Weights of a small image VQ-VAE.
Model: 3.9M parameters, 32-pixel images, encoder arch vit, encoder norm layernorm, encoder activation gelu, encoder patch size [8, 8], encoder layers 16, encoder width 160, decoder norm batchnorm, decoder widths [32, 64, 64, 64].
Training: soap at rate 0.0017, 20500 steps, batches of 64.
Data: trained on regions of photos with short descriptions (Visual Genome), 203450 training examples.
Rows from block 5 of the encoder of a small image VQ-VAE, named by matrix and row number. Rows with one number belong to one neuron. Each number is 128 + 32 x the weight over its row's rms, rounded and kept within 0 to 255. All counts start at 0. Numbers have three digits each.
After each neuron's rows are labels from the 100 images, of 14976, where the neuron reaches its highest value: "peak at" is the part of the image that holds the peak. Only what is clearly more common there than usual is listed. The data: regions of photos with short descriptions (Visual Genome).
# fc1: MLP up (encoder.blocks.5.mlp.fc1.weight, 320x160), inputs 0-159
# fc2: MLP down (encoder.blocks.5.mlp.fc2.weight, 160x320, transposed), outputs 0-159

fc1.242:185153135138099175106145145140120112109137190123154134058079128160135057139123131178099072152225125123133073122122096151106157171163118087171156119114152072066146078173089117136145136143132114163135149079108132139159106185094114116131114089134063081115107160113074128139150104161116136111072160127085139132167089157099122119096118172144108090113079166181108176141166141106122151164141136186057136105072174106100136110093193088089133118145112125156107113104115162116070154162157114
fc2.242:168115167139129174140135091123132174096130081149130109145116105145145050113169087124116110113128084130147168140108176122111185138114100132108057108117127159140056183101091133137133154147128160106187118180122040154145052118145096130164120150114164134141134122120163121125077191080151135140174095172148143097058094139106109110181100126119163139077133157107126098085126124171156100141121064081149173087176102111162142154123085150169092102152138097048147110129157153137214121093117104
peak at: bottom centre

fc1.313:107132130081135162089131085167121095155106139122109172156135169152102133120133112136100168171179124085147101134117200145159109125125185139173132171143162134154156094143167138123134175100122131134090143119122134135136088136143140171171180091156089067121119182164100050088080108075168080139171143104126130095188134144150085093051108111146113111099160180114090211166117097078097158126130085143159122064146048075154156087158134092162109108171135087155151128111123118141185151155108130
fc2.313:105180090111156038146176104120194137115144120097113169074108102144153113140143181113102141123112154132113154137098131105154147092130160097120146148181124094162117120106156150100166112139125187122094087098135130123087105099171109124116134159130110210144143051044074141133116155191103115127085115167133150148041074111104117151135119066102127146158151136088158126096106105200087130137140143129091102168092154138183157141051116170120203092085142132089122114116118104090117106163151112
peak at: bottom left

fc1.249:194059128130194164110095188078122165101130100107102168115185149087173162104110201177113101153165102105129137131087112140107148154136158068124127144112135087105162101135141110150079186114067140103123197156104150132177149120151186166147130087170075095133126160139104161140122087119155090154081144149099156092103113141131197128146105138172145134086198134147194093135119118069099150136165116126170130153121086084127130120173139142070148097089110078092086142120146179123129134092143130
fc2.249:074175151129048105089116108188140064128133142096149095137124093110068111070139126119103101171109151135155068109095166138168136088151108175156104141157117142136054122128123106115184155134154126149118124155126131120107094153124109119160169122102178140119193088090115125140117146133088149143168127115144084160221128114150107095075191191107112193132094066111154190155130145138136120143110116129144172156121133148108141152078153141126066179150139185109186129205126085111115089141179116
peak at: bottom right; middle right

fc1.112:152102165141156131143133119220106099090141132110148084102116079078144147158146110145107099078136124159145152156105131154101151165133113103132184148094139100089190135103103135126117133064151113143082109131139167152077119201118066186161139147128146107147100152120118181159150090091160074134111165090089121121043175125117119116086092161191124203150113096157083154116142134138165108125074205125076156131085154168077082132126118112138109093093136172110095160142157153155159164135059125
fc2.112:156131121169108187078160199121111146048133110187088159123128132140068090096124100145102121138122095104105142125114130081046126131142139065082148117119125132120124084140185124117085111189134137140194160097101122148139169124129161069127187138142140188076115112135164090155206108124131130111148116112098146119106075134147111147113117127132097165147136134199153086143145104111076213102133150156125154194123126080101072114137141143139147141104169083118194211122131106134138094088135112
peak at: top right

fc1.144:164147182092123086126119107105166146098140130106196107114093179135075127169106092160170190193103142059197075152132188088066139176141171136123173112176118119096093166116133136159130094138141126097124094146146208106164127128159149107125128178165122108131147106082077118136129142080117096135164114076111105114152153101111138088133192114104137186132087112170148121146106094171141139178138115152142161148096088102129128163132124057148094129089133141127147093136116049173131149114205136
fc2.144:097108099148153149114088121137096123157083083139026166166156126140129147125126154123066068113172078155084169111148094121211083086107108123154049172057147157122130148134191117068100221094101151115140160140129145151096097101131106150126080111095138138137093186133168142128064141125165155112082148130130100143120072155123092147114136116141134110155158187156132140118144166090086047099152114127140129083122139140159175112117120155123126131129155104168094158102148193120131122153083124
peak at: middle right

fc1.231:134125137097147090138176117112157161059132087090139129127097168173171121089101185192127114088134102140114136141109156117102141130119086120091139168051104044143093157129137062130080147126171106125164118053145120091167112133125142164099131093165208165171112117076142096111112105132154145116150143141084073134097130088168150166111095137148112133145122117166148126146104127071138140120106077179164160071145098107083113158135122098203132159099166121120221085084104146142097114094099159
fc2.231:159197146164111150157139113118103099165147135120091146096152157143101117140157125089115131152180114164093136155110172108041122112126078100160161164130170134114132185132149140130153138092074154122136087070092111128173097125170165131131152067136096105135145153057099161129111137083162098133068114158223061160102102106115053068061131120098149078133133131134116201142125129150047133136128158141113156158132099135155125157129132178154084108116167120117153107133107072197151168131115128
peak at: bottom centre

fc1.52:108106098186170133075114168169106089123134141125122115145114111146123051119132067135112121154106140101106082121153168115098119106079157150140145124100142132151070093145096140206137109105136184158124139158119154136116164196112074095173148143123126160085139033101121107197161132111117161110145120078131185134101115139127100125135062175141159128147213152128187093165119133163131133116114124146136194105099067105092054160155146122118162065152093081180153131144136097172123128093170140
fc2.52:122116113135075104143150068089137141127163139122160138103146151101104186145096161120148139121120147147147139135096100137135143153156107111103120171175136103100172123133118115085109181163141115089138101077104090121115114067148172148108097129146148147167100195152118137122122205092121085149110160201097087095172151137123140128115168090126094181145028112144068128068164134130150178165148144128089075097192171136169184096065104093106107179145157185080113077089113179095145134126133167
peak at: middle right

fc1.128:168093144140099113174122213093118120134114074149103129150176136120130170177081150137143139167141192098085164070198178136126090133098147099099089135128161118093137132141121126109165127117086087140095082149145138142117105099092152121224138139120103134153161128082069158155094160147112161135161110148101066147069150106110172185119112100216105177142160143120145184171163135083189107071132114117170155098100154102104148167118148113132123144135112112093104107131130132179060161170102120
fc2.128:092150114137179147110131079188137153133161185126140141111076149114127072105153109141101108101156076115164106150042126091140139124134108158192171104157097140180114132108132152123100121136169182120160182104140147136108177126173123139036107110124105126097141126159200086094185083098154091151090158100160179111158099174141083077146143145079184071099128108141176143079086126168093138193091181138112096131124122094152125135122118124118121144152118155176167141142116121076196091120137153
peak at: middle right

fc1.312:141130100093138154110132167130106111113123094127094124104142161121151072120097076119157154099189171191100141163128127085161147140126078139162123142079123149111070090108195144183135114190121110145073124089118127121131090090069138097110088111139163157077188135135091136121144128151143101116081107066107102105140139094042122136113112170084076185180160108156150146094142144121104148157114101160172154108058121148125115179095152093138170113156121085088084174205142076114142130052125131
fc2.312:139144157159172066142154117126128131150132154091147151121106078100111150131140151146041131161097102075106158059061129146087119133108131144096103102133171110130151159122064147072158161126140165107152128145127115118086169196142102161127159109086103115170080110105171158149131126145092167169116145175108092113098128158178095100174112064168227065091076128041118116134152091145128127113105125092106101147177108098140171112162145145112161150154142150135174106066102155140140114175146085
peak at: bottom centre

fc1.10:118104144123145114154147194160121094102138172127139181091133108148063117169074129115183154103140136100123155138139118098171078055147112120175132108160102077150139090162131134149187069171095130086084157121082133107144110145147089161131141121138097138142102086094175143113101105113143148158109101136210138061114163147116058154117113110153123129140094195131193122080119086120126159164103146179130209150142077135104114069103129044158178160095127159157118082122132142143121094078125097
fc2.10:126124076123106155085137064130121135138133128139102058133143162106192126080166128143115099142095119165151097083088135139097184171149152106109122113119162162110083144088124141154099202067185101177188088114194148156129165129085175077128127158086190096175180165145108097120164162138112143135153153123088110169159107141133172108144123131107112123118138081136087143206162181175119113112163134083114078138098143126121128172146122209080099116183122110113173133125133084086120134180152121
peak at: middle right; top right

fc1.106:090118164068170167108153117146166118097127205212143118107144159108132028162096167072087207090159094147161142132078102102150128151108137132156115090171116141134127161072116146150129166123123125131198145109091151134128141142123134113152104157128082130149151134124107192118072077134091070125133147128089121126202099110175110127176154122074134096164148087091096098081122161082155091153113163122125139112100108115103140165152055195177134141127125141119116197118132129153151132173146127
fc2.106:129138080146122150128092103116147111118105061038146158114135073145171196121127075137161085146118136089104148132162083128140169114125162147094155158089120123133120091161109140146096110168100152142136159154166132142135070092128128111131134150131142087129077139149139115110148118085161154107178164140140134148152092136123143154149072139207144079161095183170121136143150146169097096067139085197112114193182152170114129099141162059056133104125162091159174102129159170106114116057141048
peak at: middle left

fc1.17:105113139083079036153167173177111175179151176106168149100140115079085130170127128149129095149175091112176077137109085162091103154134124128097135120132105125141122111162126106083098124081148164134100139151147168145142152174092116113154146155095107123169144119089091063104119105199212101101155147132120087152133118109154181073110130106199160128094143095111145147144153140077178188042108175061086158122127130120095102165078087161126126109127141136172132135118121175114122104133096112
fc2.17:124131137133108157130100230105120094137161120063144134175130128079131168137182123108104145092088090103097109125157153111106142118162149081148192136122150125104113154110162117156179098141085135133124094115093119129157163133110187070155118059089159075137131087153108132154108156130169133132103122135126067111135116111197129047140129193170163121065200126117084096151108154164150124114126116142159054120143050103117089117090164155104110166086073121134125173138102154156095154148161070
peak at: centre

fc1.147:118130229153133120085091123121138174120084125158103110137125118138154120130154078125164125148158155073170078151083143153102203112121094092104070108122174129110167113126169122108150144128134105144145162146150123133168138133109095117110126120185102142086034176141173101110116117085112093133137113130088196163182152108075156074103086134142175142063129121148176110117148124088147189153113152159142174089121126067084123105114120168108096191121101146122207088059137155135104086127115107
fc2.147:116064146141139123127084167118120147151122075147059094113154143112133131108106139096155186113123100153167140206127149131104160123134136089153138135176086125091143112053153137173110165134106100178107121129103148161110176090122165137162102174193153149091099157110176101117141059091050147129124104120196101127124085131128123097142151165094159159072175139102139116147157098139120157050122119152121124138138146105151091122062129158111162139125090180079173035077106134152154148166138069
peak at: bottom right; bottom centre

fc1.53:151126139139130100133066122141138105188097138129165139122167175111129166110174082073154096158107152080124088103121140077104170126121134079173138178143134106170121125131101128084085139135120125201090137072104134182105196116169130181113124152130107189130073106152090161129203071112138101139175123183083166142110150081140143106151098127142169142123105090133081126128109124166108181169066138107117107112167129061159102116185134098084150164157139155116055135107074154123149104108085183
fc2.53:082169111119085124099106153153108195101126085166103072191124155183105146112111111075080181108096169150187138149191094173152171151098138120126159167111112123124104166115140105181091164142125160147180108127168156134112189136151105119124105167096127098133132130132123138106115130115203145088144141104158114135126090126094052126185092150100087147111125126128077142111113084106178127130124056136159112230113100171115172131111114143109080158120074128125140090112189129178109137184084102
peak at: bottom right

fc1.173:161110124137177189109115178145140136119086156154184101087130108106064111105150102148124112158119088150150081098108119117151154144095146090150085140103097136092126185238131077150128151109154125130128150099151090149134117112158121124106100066146112150123099129087129146145102148106064118138108110142109192115154189127185187064156140066145127088171134133104110104072153068106151129127140209138151098138100079101122113137189133120184047165110129091144161117116140152093093056101140129
fc2.173:069137150136089079126131101124082128154099153089070185079126160119184129111145148058116152116108170091091132122125173124113069085161162155123123114159146113174143089055157177110130149149096159123111136140115127124122116099131122157128172183118148097132133143205117128088122137147123154087130145109100089127131032093127093209111095196142134171111124108134140122159122158124100092130124061096155156040174159157117103109169097140095160142107140126106093080178144158149188170167152089
peak at: bottom left

fc1.220:125118103088174131161145133136099108120101124145178098158141099186107128120055128139121167103095125163116047117078128129143093147142118053142218177086126056150135087111129177111180155186175159186071157138113142104077106115098093086205154157129141157105082126150131114158133158135153117082109128135059080167096161155097179119122125176099160115158156083126088134146115144113115138153163126111086101126153145163107161171164118176111108105143126151166100153126152089193135178138137115
fc2.220:135162196159119157099118117129156160133155205097041140102127142130096089116171102133114106140151090127122141154117160131116095142077098148088109113118108128107154161187126076133089088096144144153138127129149120140184124177131104132064045113066089177117117129071123176120104125078071127170138103137110127153193165137163100126123121121119107146115126130140141143129164046133138186111104134137111155083101098157195112124090184105166164112147154050084189062132099154112157121080090121
peak at: top centre

fc1.188:112090148135156113136157108132107167101071112090142120139100097168170108115126107121118104161169139123155182123082088130165147062116158173162073183124122086175115155093083129080144152185148128137124102145089076198133130101170128100126154108136169114095129099133111127124102113100099119141118142104118109157193094148120050117167067152086171180143163135058111078137211123165152169124166161145125155133127158090095073168069111150098061146142163123159162081112132187164133160154119152
fc2.188:139159128096097103107103136109174079131196135157095181103162159132101128111103161136122138128131127202133076095129170161121117168126124065107166136157099136106140149145142117138127096084101128133152171108153185076094139147100156176155084166122107122114160150135131183115119152135174128126163125134134138105079147153088180151085202124165083059106079145183123153109037145126126046115098084116107100156122120152173165061187108117105186113108161140106074177154084112104131114093092097
peak at: middle left

fc1.223:125049108142110098146128152123140106160149178099103151106105110095114144068148156089182082116148116170189181128085110158137151144110151153180180133099152121073167100170172150085118124124139098110110124147210119118087120127188097126177131151126167132188138132131113102151075142097164122112137115116145144145096086074155140139116133174137118123152115089129125100109135197167181090100117190103112099111149070111099126087120166108191152159129088131099126035044119109127110084125196140
fc2.223:105162123075129180082102091181113150123116052152153084140112145163164150153124116149096187143092147076083056090152123081133122119159108090109057141173147087175078116092094111141121133130125132116150123095083148172140136124108140110097113111114125109102130087132163153139172110201096128162119116122095107091147129148076138117136125096146119124117128193127112127143196075099086149118140067149109146170130179131142140147165117148058114101126179142163129219197106168112174174097077084
peak at: middle right

fc1.253:198092139143176159066158179127133154122112122060093160066097124142147147103118142081117165149069159082098135074101161142108167138085132138131168155091126157080144132113110142170195095091174139086078135086105168119129151143119095175172121116214131151142170093101131105115185152147123133115160149150088106113145150157113135132133057150130076097093157118100114113131161104111131136140038149122111164099052140139107149128128115166111088075128133076142147072143096124163136160122206124
fc2.253:081173113137156064140173158094132130138169107131155089163185125134097115148074166115200113185133153135169154110125108125111175146053141110136140084111130138125097130135133124167029147105158078155081170095110103160141151114086130122160144156111101157140123091114104107136101159110107082124053073113190121140152213127089090162118149092078133171159129140126097097135134086120124109170136145154121144092131088143057146175152170132120091068113137154092169144191159173132072144145103126
peak at: top centre

fc1.64:117109128124118108099121130158143149150123137077113121157088159068078200092133167111128175103107104101125151157128149117123115098131160150127167161142152130083139161085164105115158176107144184172107123140121081108203187116120163179137166132208152091103099161123185100127060137139155184131121079127134111176152148100138074044086095108140107173103136136120169102158095170105153148159118088110192037101143123127145074171127158152119142105088098119173179137135120108178128098145077125
fc2.64:169100162166187186135117148085150102131112085125155167149142118192118103147120129172102064151148160189164118149120147128130115161121100083117141083121128133135094125151070127105059096121118123153101134134111159147107090170147058119130124162082124114131143064167061144132160127105129078121177135144137174085109114193112201159200122123183156092134121111129139161118114152168067079140143104115117210120103113086118151098106105110073110162206128135144065152072146136108115159105157105
peak at: top right

fc1.195:093138137124113103149118169129122114169056101103115101163126160096133164093088169149155136117124179125131111105084118108164142113113185114132105105186122141091139127128227151170091129191126118171163119091101160150154134129117150085150153130123100060086226124171134138129102113139155157124176138161084171108133134080145074119166072109155099192112058117081122121059154089113193121113092144125095078075168104137103137164114111125099154119129109147141140140082212144163136134122120182
fc2.195:134116124115118145150139056120115134108171150134184170161093090139157090160170081064078117154147106139133134153154148136089126112109124129154154128062134135175113110127068131130143131022121143094107172197198086143084087118133144147096098115087138179136054146077167138152176139149106102121105140078123116170127119215124144146106180156107179051138175119163147123161119144135108170144156130165148151182081110127173128090112133178168121139099145115091112113148065104114101152153130108
peak at: bottom centre

fc1.309:138112122159055108155170108118043190126117111141137109067011121091110101137128196178163158116145139076154109171118093126142133113109141114072151151113075107136104106179149138100117119062152127078077144075168138098125143162132087150150129087145123162151154113193141177185152118115156109120145095159157120102135108086154141206167125148208150103136133120127152129155150164156149124059101128155121173101110076142155107105130142100129118159163087137119164129097110169149098143115166159
fc2.309:122135132150120142137156112138154127146229128140086139140062047128179051135208166158129130129113076079117078175106118087141133160122122103092134166145139127116150103177185113114111109090117131145104087124151115054161176136133113148178145107107089142113155100086103081140190130079129060128177117111140111131101138075198112130144181101124129129154113116103093143130192143187069135122120142113125097126097082111137082102117083193131126129110124113047113115132105116093174139136158141
peak at: middle left

fc1.12:158104113075175168076155145143135106134089139162102115107090094141113188104124196133149093112204141136100157031107152147109146099115111082198163117131129078115130161142214180176099128148165145112163161068111115156147127113117151152144105104112154121178102131134116119133065111129127106084132129155111164100174104159105157131166082135130126164137114175120064106146136056101147107087100136143120086163161144100119176127128138123103088077092159127090122129128182157180126070064161079
fc2.12:110152166218080131188157127111161164136161134084151141155141144148106082117079117168142171163056059111182118180086065136145105155146149149104146109166124119146125074070076074102134113127077118094088162133167095095146118117156109135126170137128071171120116135149174115154179128134090144122121118148147124107076170098202112137110138144100145123162135113108143063129133190116081152169128135109143189069128104150113080171124137119197100188162081144130119095137095133124150155154105157
peak at: top centre; bottom centre

fc1.148:120089118129120154137141137119113115166146112089174137136090113101090173113138090095154149118207118099036108204126131127087135141085144155113130138139099192143158130135192142152151174121093132136079163047179127104131187158153115107145100091093109106172093052152140060148139099157097122114121082150133136169133208073084132070121126131085094145155138114151195102147151129135159103143115139082173142129163119147163072086130124181137106138131174093147147171124149095107102064123096110
fc2.148:114134092148121124107120138154149136102135139148086157129147132162106115154136164140083128146098130124206152050141161137176108111179099078126107138126158106090139158146047143070141083157119137134173136174082155147121046123070144139152139142147117156120178218084081179143110147058130092182135128127160120086106060165159136179166117129196131125115093142120096200054111114157119126109150143176072091136077095140113177162128116106119176153106139149096085115136129124117138158131152156
peak at: bottom left

fc1.297:136120164154049074141155148156161092137126079134129144187124112136118090149162110139163113204085154123103146150140077107101156139129078115117113153123070177059150130168100075172115172150127088203093160107074182124083155191156127120135085159058130138138128131105137185129165151095131135124152119116104168137141128087146103120178135149124115069115125141156140088128170097122131116109110054156141134124124154097170130239144157146126147133105126155108088176084100109119053133127105163
fc2.297:122125126100213176114129136085094185076129177133147102101139165120123167122116155131087133047191114104128109135146190140158091129105135175132151115116184064175129112078144189095138113150120191073164090142191085162177126067103127144149162126170118146106133108142111095132107095147129133125078140143132105146112148130088146121100128131106167169128148126095152164107107175122108141172154194144119117095119118164064147042100083092146123146167097071129181107153149174123166142134150068
peak at: bottom centre; top centre

fc1.194:130084164123120101110079177121122141098138162050076161176092112067139051105108114128173083141129067139118052180155161171062066118106104118125114131142158169111126125135136158131144154147167166114159090170110172098078120088108111171155075146130162092138157170138153104127078180126180154116147182164125074115090167174144102155123156153154110161104163135159171167153083145161085121168124168079131121105112135144097128147121102096137137162127106102041192136113118105136124097132137148
fc2.194:114165100132149189132205077139103086120072125218133119126143141146136207169143158114071187117114164107150184107093104080156174150148146149117153100136107057156136096145136104122098132128074076149113161099180133129181112125141145074112133138101113154134121095137131144099165039138144126126110071142169159129155115103124120099179111114137127108121109102110106116103150108112153154100172089170090119147143098115155113095112143156097100116161123185228070100131153178131108159150071079
peak at: centre

fc1.130:148141155129152124110170108134165159137078170108177139176131080138148092156124098117134091085100137165108093182105141145100133122130228232147121135136117090151133141125087114188104161061124163096117161099113096118160115152121115126143123168130152084143123099147131102176140137149138163130104129176100122173108157080143078123182203072059150146077147149140065170151132119163100120079150126132131167157098077129107099087175107139088140133202084151120091146201102119144126152134171125
fc2.130:077139109141114126111114147124136098132144123106085054080111157096113125126132133149137157127122089143181170105151087106107042066074054070108141189128143176113118136150183109097127116132126120157134100144129203141098161085119123181101091154112131192088153197134057123087115176088109123140153127086169113134163129136172160124120067148162125068117126086151169123171118128078142100157115145148117090075102165184190143148118121080181127101095132087083137136109186141127138128098112121
peak at: middle left

fc1.157:179082201068201127171145097154125146125133125094165115098073075142143169113101136153104099134180128070171119091100064122133084156099100089060164149132106135105111141135128173128141134115104102132127168120122203181114138123144090138163133100090116143115099141124079043110057173118139100134134097117116114083144177113164135111145133171160169150107167119156042097129141112121139169172181128140148087132146099170180163132157080077103130156094147115077140142149139098113111078141167126
fc2.157:078112126174085123093095154139106156129108152130079141171181111118129131108156080101127129092115151136137109124138142153161097091150149174168124073084127191147116066112158128136209186144109120103082180174103139107142095149139079152089078161195131162128112114119097138137174120130143183129171163147115085093157155099102084177153081092101127121140103120052149117144107122104111080116070139159119184121084125135083128116128192213147085115122091101128112128111119174195142126186091171
peak at: top centre

fc1.218:152142135136212157152128164144114128162205120113098118086158163108107135127072140138132148075131137104148105048111160133123095135109148146140130148145156116120116139107143155119187174173153085136122164158150135049110119165124131102121085097159136102122167163136120147117128132171127138155141141135130106089155146177094174126098121147143136099074145084080148183110181073166076117134084180164071121137059075089063156186102183139184123112086102105158131087127124215157143113171172149
fc2.218:147130103159095096099138090108109063113094119104125119102128144118149143171110116181141168143175114126084143163119113129126173083153142090152153126114135146117126097149123135124122124118121194145165131097132090165152173120125148166165142158103166197146132079154109107153108147117121174101118132112071093132103135123146084174164132125082072184140123184198088028141116096120215138053104129106155174185157136170122132036148090089121124091117163163050151142160127130171138150123106077
peak at: bottom left

fc1.159:108150151147096139123237135113107054111089093087107097195098146105132184125193145047123138162142098111134083101138140180142083124119103150115123183070113093161152119113120144179128145192157143097137139122129160115067085182165122150104078135121126141087136139108109084125122094150126133105177163142111086127110143101047106167115150111105141154157129161122083110154104183135122174101166143073106190027120163117118130121129159115098102160127145136114121160127137193165149151119102119
fc2.159:164090128123166106078112110077121144155161075131058151106140173134059134127114109113160147151155096151097155103171148096148076138135124123130122195128094125123138177132152115130088145109132175156073125123112152147084084207127105142109064161061137088159155126124191127181119143091133119107122103145130040106140136187077125150158144158154223047122139133108138142094106185109125146116139108191153143158145132141198105138086129123121165116137165103172133110120111156059128117151156088
peak at: bottom centre

fc1.122:154149133143122144146097162106111136165102138156153127180138119112178083152162136108139109157144053140077129098107216148135153094119188196132135139135141179129123141139105112162089173168079101141082130151136107139132162207103212130038099158127157130152156134133156136148114157149126099100060156126139149122100100096100107129107135106177151179110153145190156135118120123154174164103105153035111124170145091109169116151167076115060137105193133121129158101113159158158133118194155137
fc2.122:112085155149152101117173112148175121091175143114135132096112123116094178129098108168177134090075198129229116141134077121135121144126084088124128134105142076115158105142174150119205128124202168117195147107147146138122142105174091137225154126119120168141113123147135138093163121182118156186170116147116091166158172185189137150157093142098098097106109121062107141152155150109080106167139124208153130107101169144086118108097185145179137125101149146128119161153126143106119148086100128
peak at: centre; middle left

fc1.165:162072130096145135096108130137115085128124083163099101146192127144121173027134163191180166148083137083170128116092175132156099125097123146145179124175127086123117139162112113063199129187150144119075121158090172107156083132127149090149120161087125143166125120166141145103163129139195174142134136146142128166138131152101070086128136098077135067143121146093112122074151113111108133148116141172072174134146089163158151172155174092146131151166061118105105054150106076160152106124133144
fc2.165:108199129158094133140166136145164170141142169120157139111096144090134087222149088068124102120177141190114121109177106136112149164140121108144057150070155156131124104127151128220095146108155094134197144089149135173073166127129131106120135102181141103131143131104115114153121125172090109085133113121115129081123139122142179161130115165188125217140131133176157144168127174137155112128155125095163063171099158129092122081106052170138154102125152138167166180115147182078114148147139110
peak at: middle right; bottom right

fc1.84:089097086169100130119127122129163159086174095158135122185091161149162144077133105154105149085143158097068137152100130174081119134083106122133090162052112107148107143110117127173147128107127137178162100099139139094164195147167110169108135128135163114117064115123120086190160148135120145138080111163176085189182098119147145193136089106163117118098101124146150068195095205111153116137161073146106106125081178167089119138130127110114159155079052099113181158076133125154140160105110122
fc2.84:144188151142182141141104088167129078167092110113111123078186132141089089151094118142070060135142144112143135115103126101132139070190110139101148112135137082137129133109143085119095131147140161128098152132098145201125122115070109170155131104167142184114074135097143198091067123100176161141143099092112168121073167146155125118114141177113096102136085143166124146116203084172067157140103195091138143064128099118160148146152123115182146085164175123156143098191097142063138139090117114
peak at: top centre

fc1.190:133178115121134118122166090073137111148115115171081124148126138135122144115142120110150180130135109128123143108093196121121101174173137112146104101113137162179108115114119118158133145108178079153198154063157149114123093146185156180071145168142143136107075116148113088063115054109203078208099122127123194182133101080136085134143193098132127160084092130146072166148136075092114181119158128103169110123133111154155077150093116075073114171158103126158153101111117144123175104131082093
fc2.190:122102117117134110103145132121140050162100106110136167163128142117094110101121086130168096154096128115130075102124144143097141189155099142110112127158132126108163156102098182099104090107119124122146133175083127138131184109067154139172120123182163172118122091113152110111118110149143146114168074122075040098134102181081184065142086122196186177096189161118136103162086158117099113129122148109156140166105168083164122191133181111115127130081132092163157114149066145090199194096086130
peak at: top left; top centre

fc1.191:125107109131187161124142117176087121114133105196093190072102142078170168192148124135150109154170122101128120170143095081075127098091135110134192093107109142115175077093105085102142131157157124114136167145106068150061108122184136049105134112150097141107086178079170123138090127085142141144135153090131142149102126162101210110153121076151165109165147121197146165132148160147124160137125153150095153117126127096177129081104100173109144120071153116084140153155082137134164110097196169
fc2.191:135157133153147092073051146105165138158107137070111111216168135155075119129104105118057107099096119160139105123127161180176156202149136174108031196107117119202118214178144123114129108127143134105095098063141164122174164113073141188144131118120138171136144101176102168122156139138108151103161111170100120109152104080127121157078141138096063175122127106094131094113083134098146130094127129134175128139097134124130086131150126116159143160157127150177098158115170111149139139159125094
peak at: centre

fc1.85:145119126119115088127088044101113137071107140122083126116169166112110208097093140155153116132137148078198139117108127145084150153104123119107130109114137084146127128167147108156142163148127118118094132104122115146158082144146132085167062156131180173136167059054202160140136101121132181147136181120109153130111133134103078098119115089175110207135128115111202145120130064119106141138117142121064141148118090073070061144143125164100161158181173121103136116121077082152133118096187095
fc2.85:126156161112138172125119172162141134206135093134160156163071091131142060200155126085109106090125107186095124134092118100162113096148123126159109131137130153101107131117127107087127109114126127138137108163119170139103158075116127174084169058155091071085117174181096103153118130115131114073123093141140128120151129134128163108167165142052159067145097124167056117131121199119117110125132156106203114123140156147183196137082163103148143117083094165184108124146174178099156161119106201
peak at: middle right

fc1.141:129132094137140113133111139118122160087085159139140138153128069146170076109119127128227099127112083140151157125101139158114096181125119128069074157167135155119131143143158118127129102079103063083173121115109092201156140093133060091045102154117160127113124125106117150162123109151085149059181097205132126155141115083164140111104129110115160131071133128126122095078132128196158156165110144107159157071148197127092201131152187111114097151114153109076143151093096159133117123164145073
fc2.141:122131118132092186132111097113102111159194106140115202093118173193148187136104156153112163161085189097112092148128157127101149067150161081195145106087135113164122154122117125104120169166158177131147125146131125117088113129132163172194112116126130140125104095140110132155132118084132135244105160083110102109112111139139123132110103112155095106191114121092117136164115130084110076079180036133152154180112067147145103132138043106127172115105142179139117076125125133146138090091144164
peak at: top right

fc1.261:099126127171098108145079134167152142134072133130098157122140124124110207063073118150214099085171125136097144157125145065141145159138148091163073207149111155149157140150098121132123118135113147160193139164151127126132172126155121173161121102079130146096146155154146104106168107089185087112083153142121106238110110157129117112135061157115195142107118089150171083086142070091082122131114156123147160080108096178134145118143142129096122113062134074153079102120127138109104135104121081
fc2.261:129157126082143139102149160082118141142176114134172147130116083127135065186163187084069154138107128127201093113135102205124120103157119130122170075104153128121141133094153107130114141125147085107111122074127152107085075107124176063108152142163120082179111098108100171142097136146111181165175131120132127000164135103130140134147180127151094156158118168135080155165120193144171137117120101140117120168153165091132108095118121155121139162196105181123145142135102121146140087146137174
peak at: centre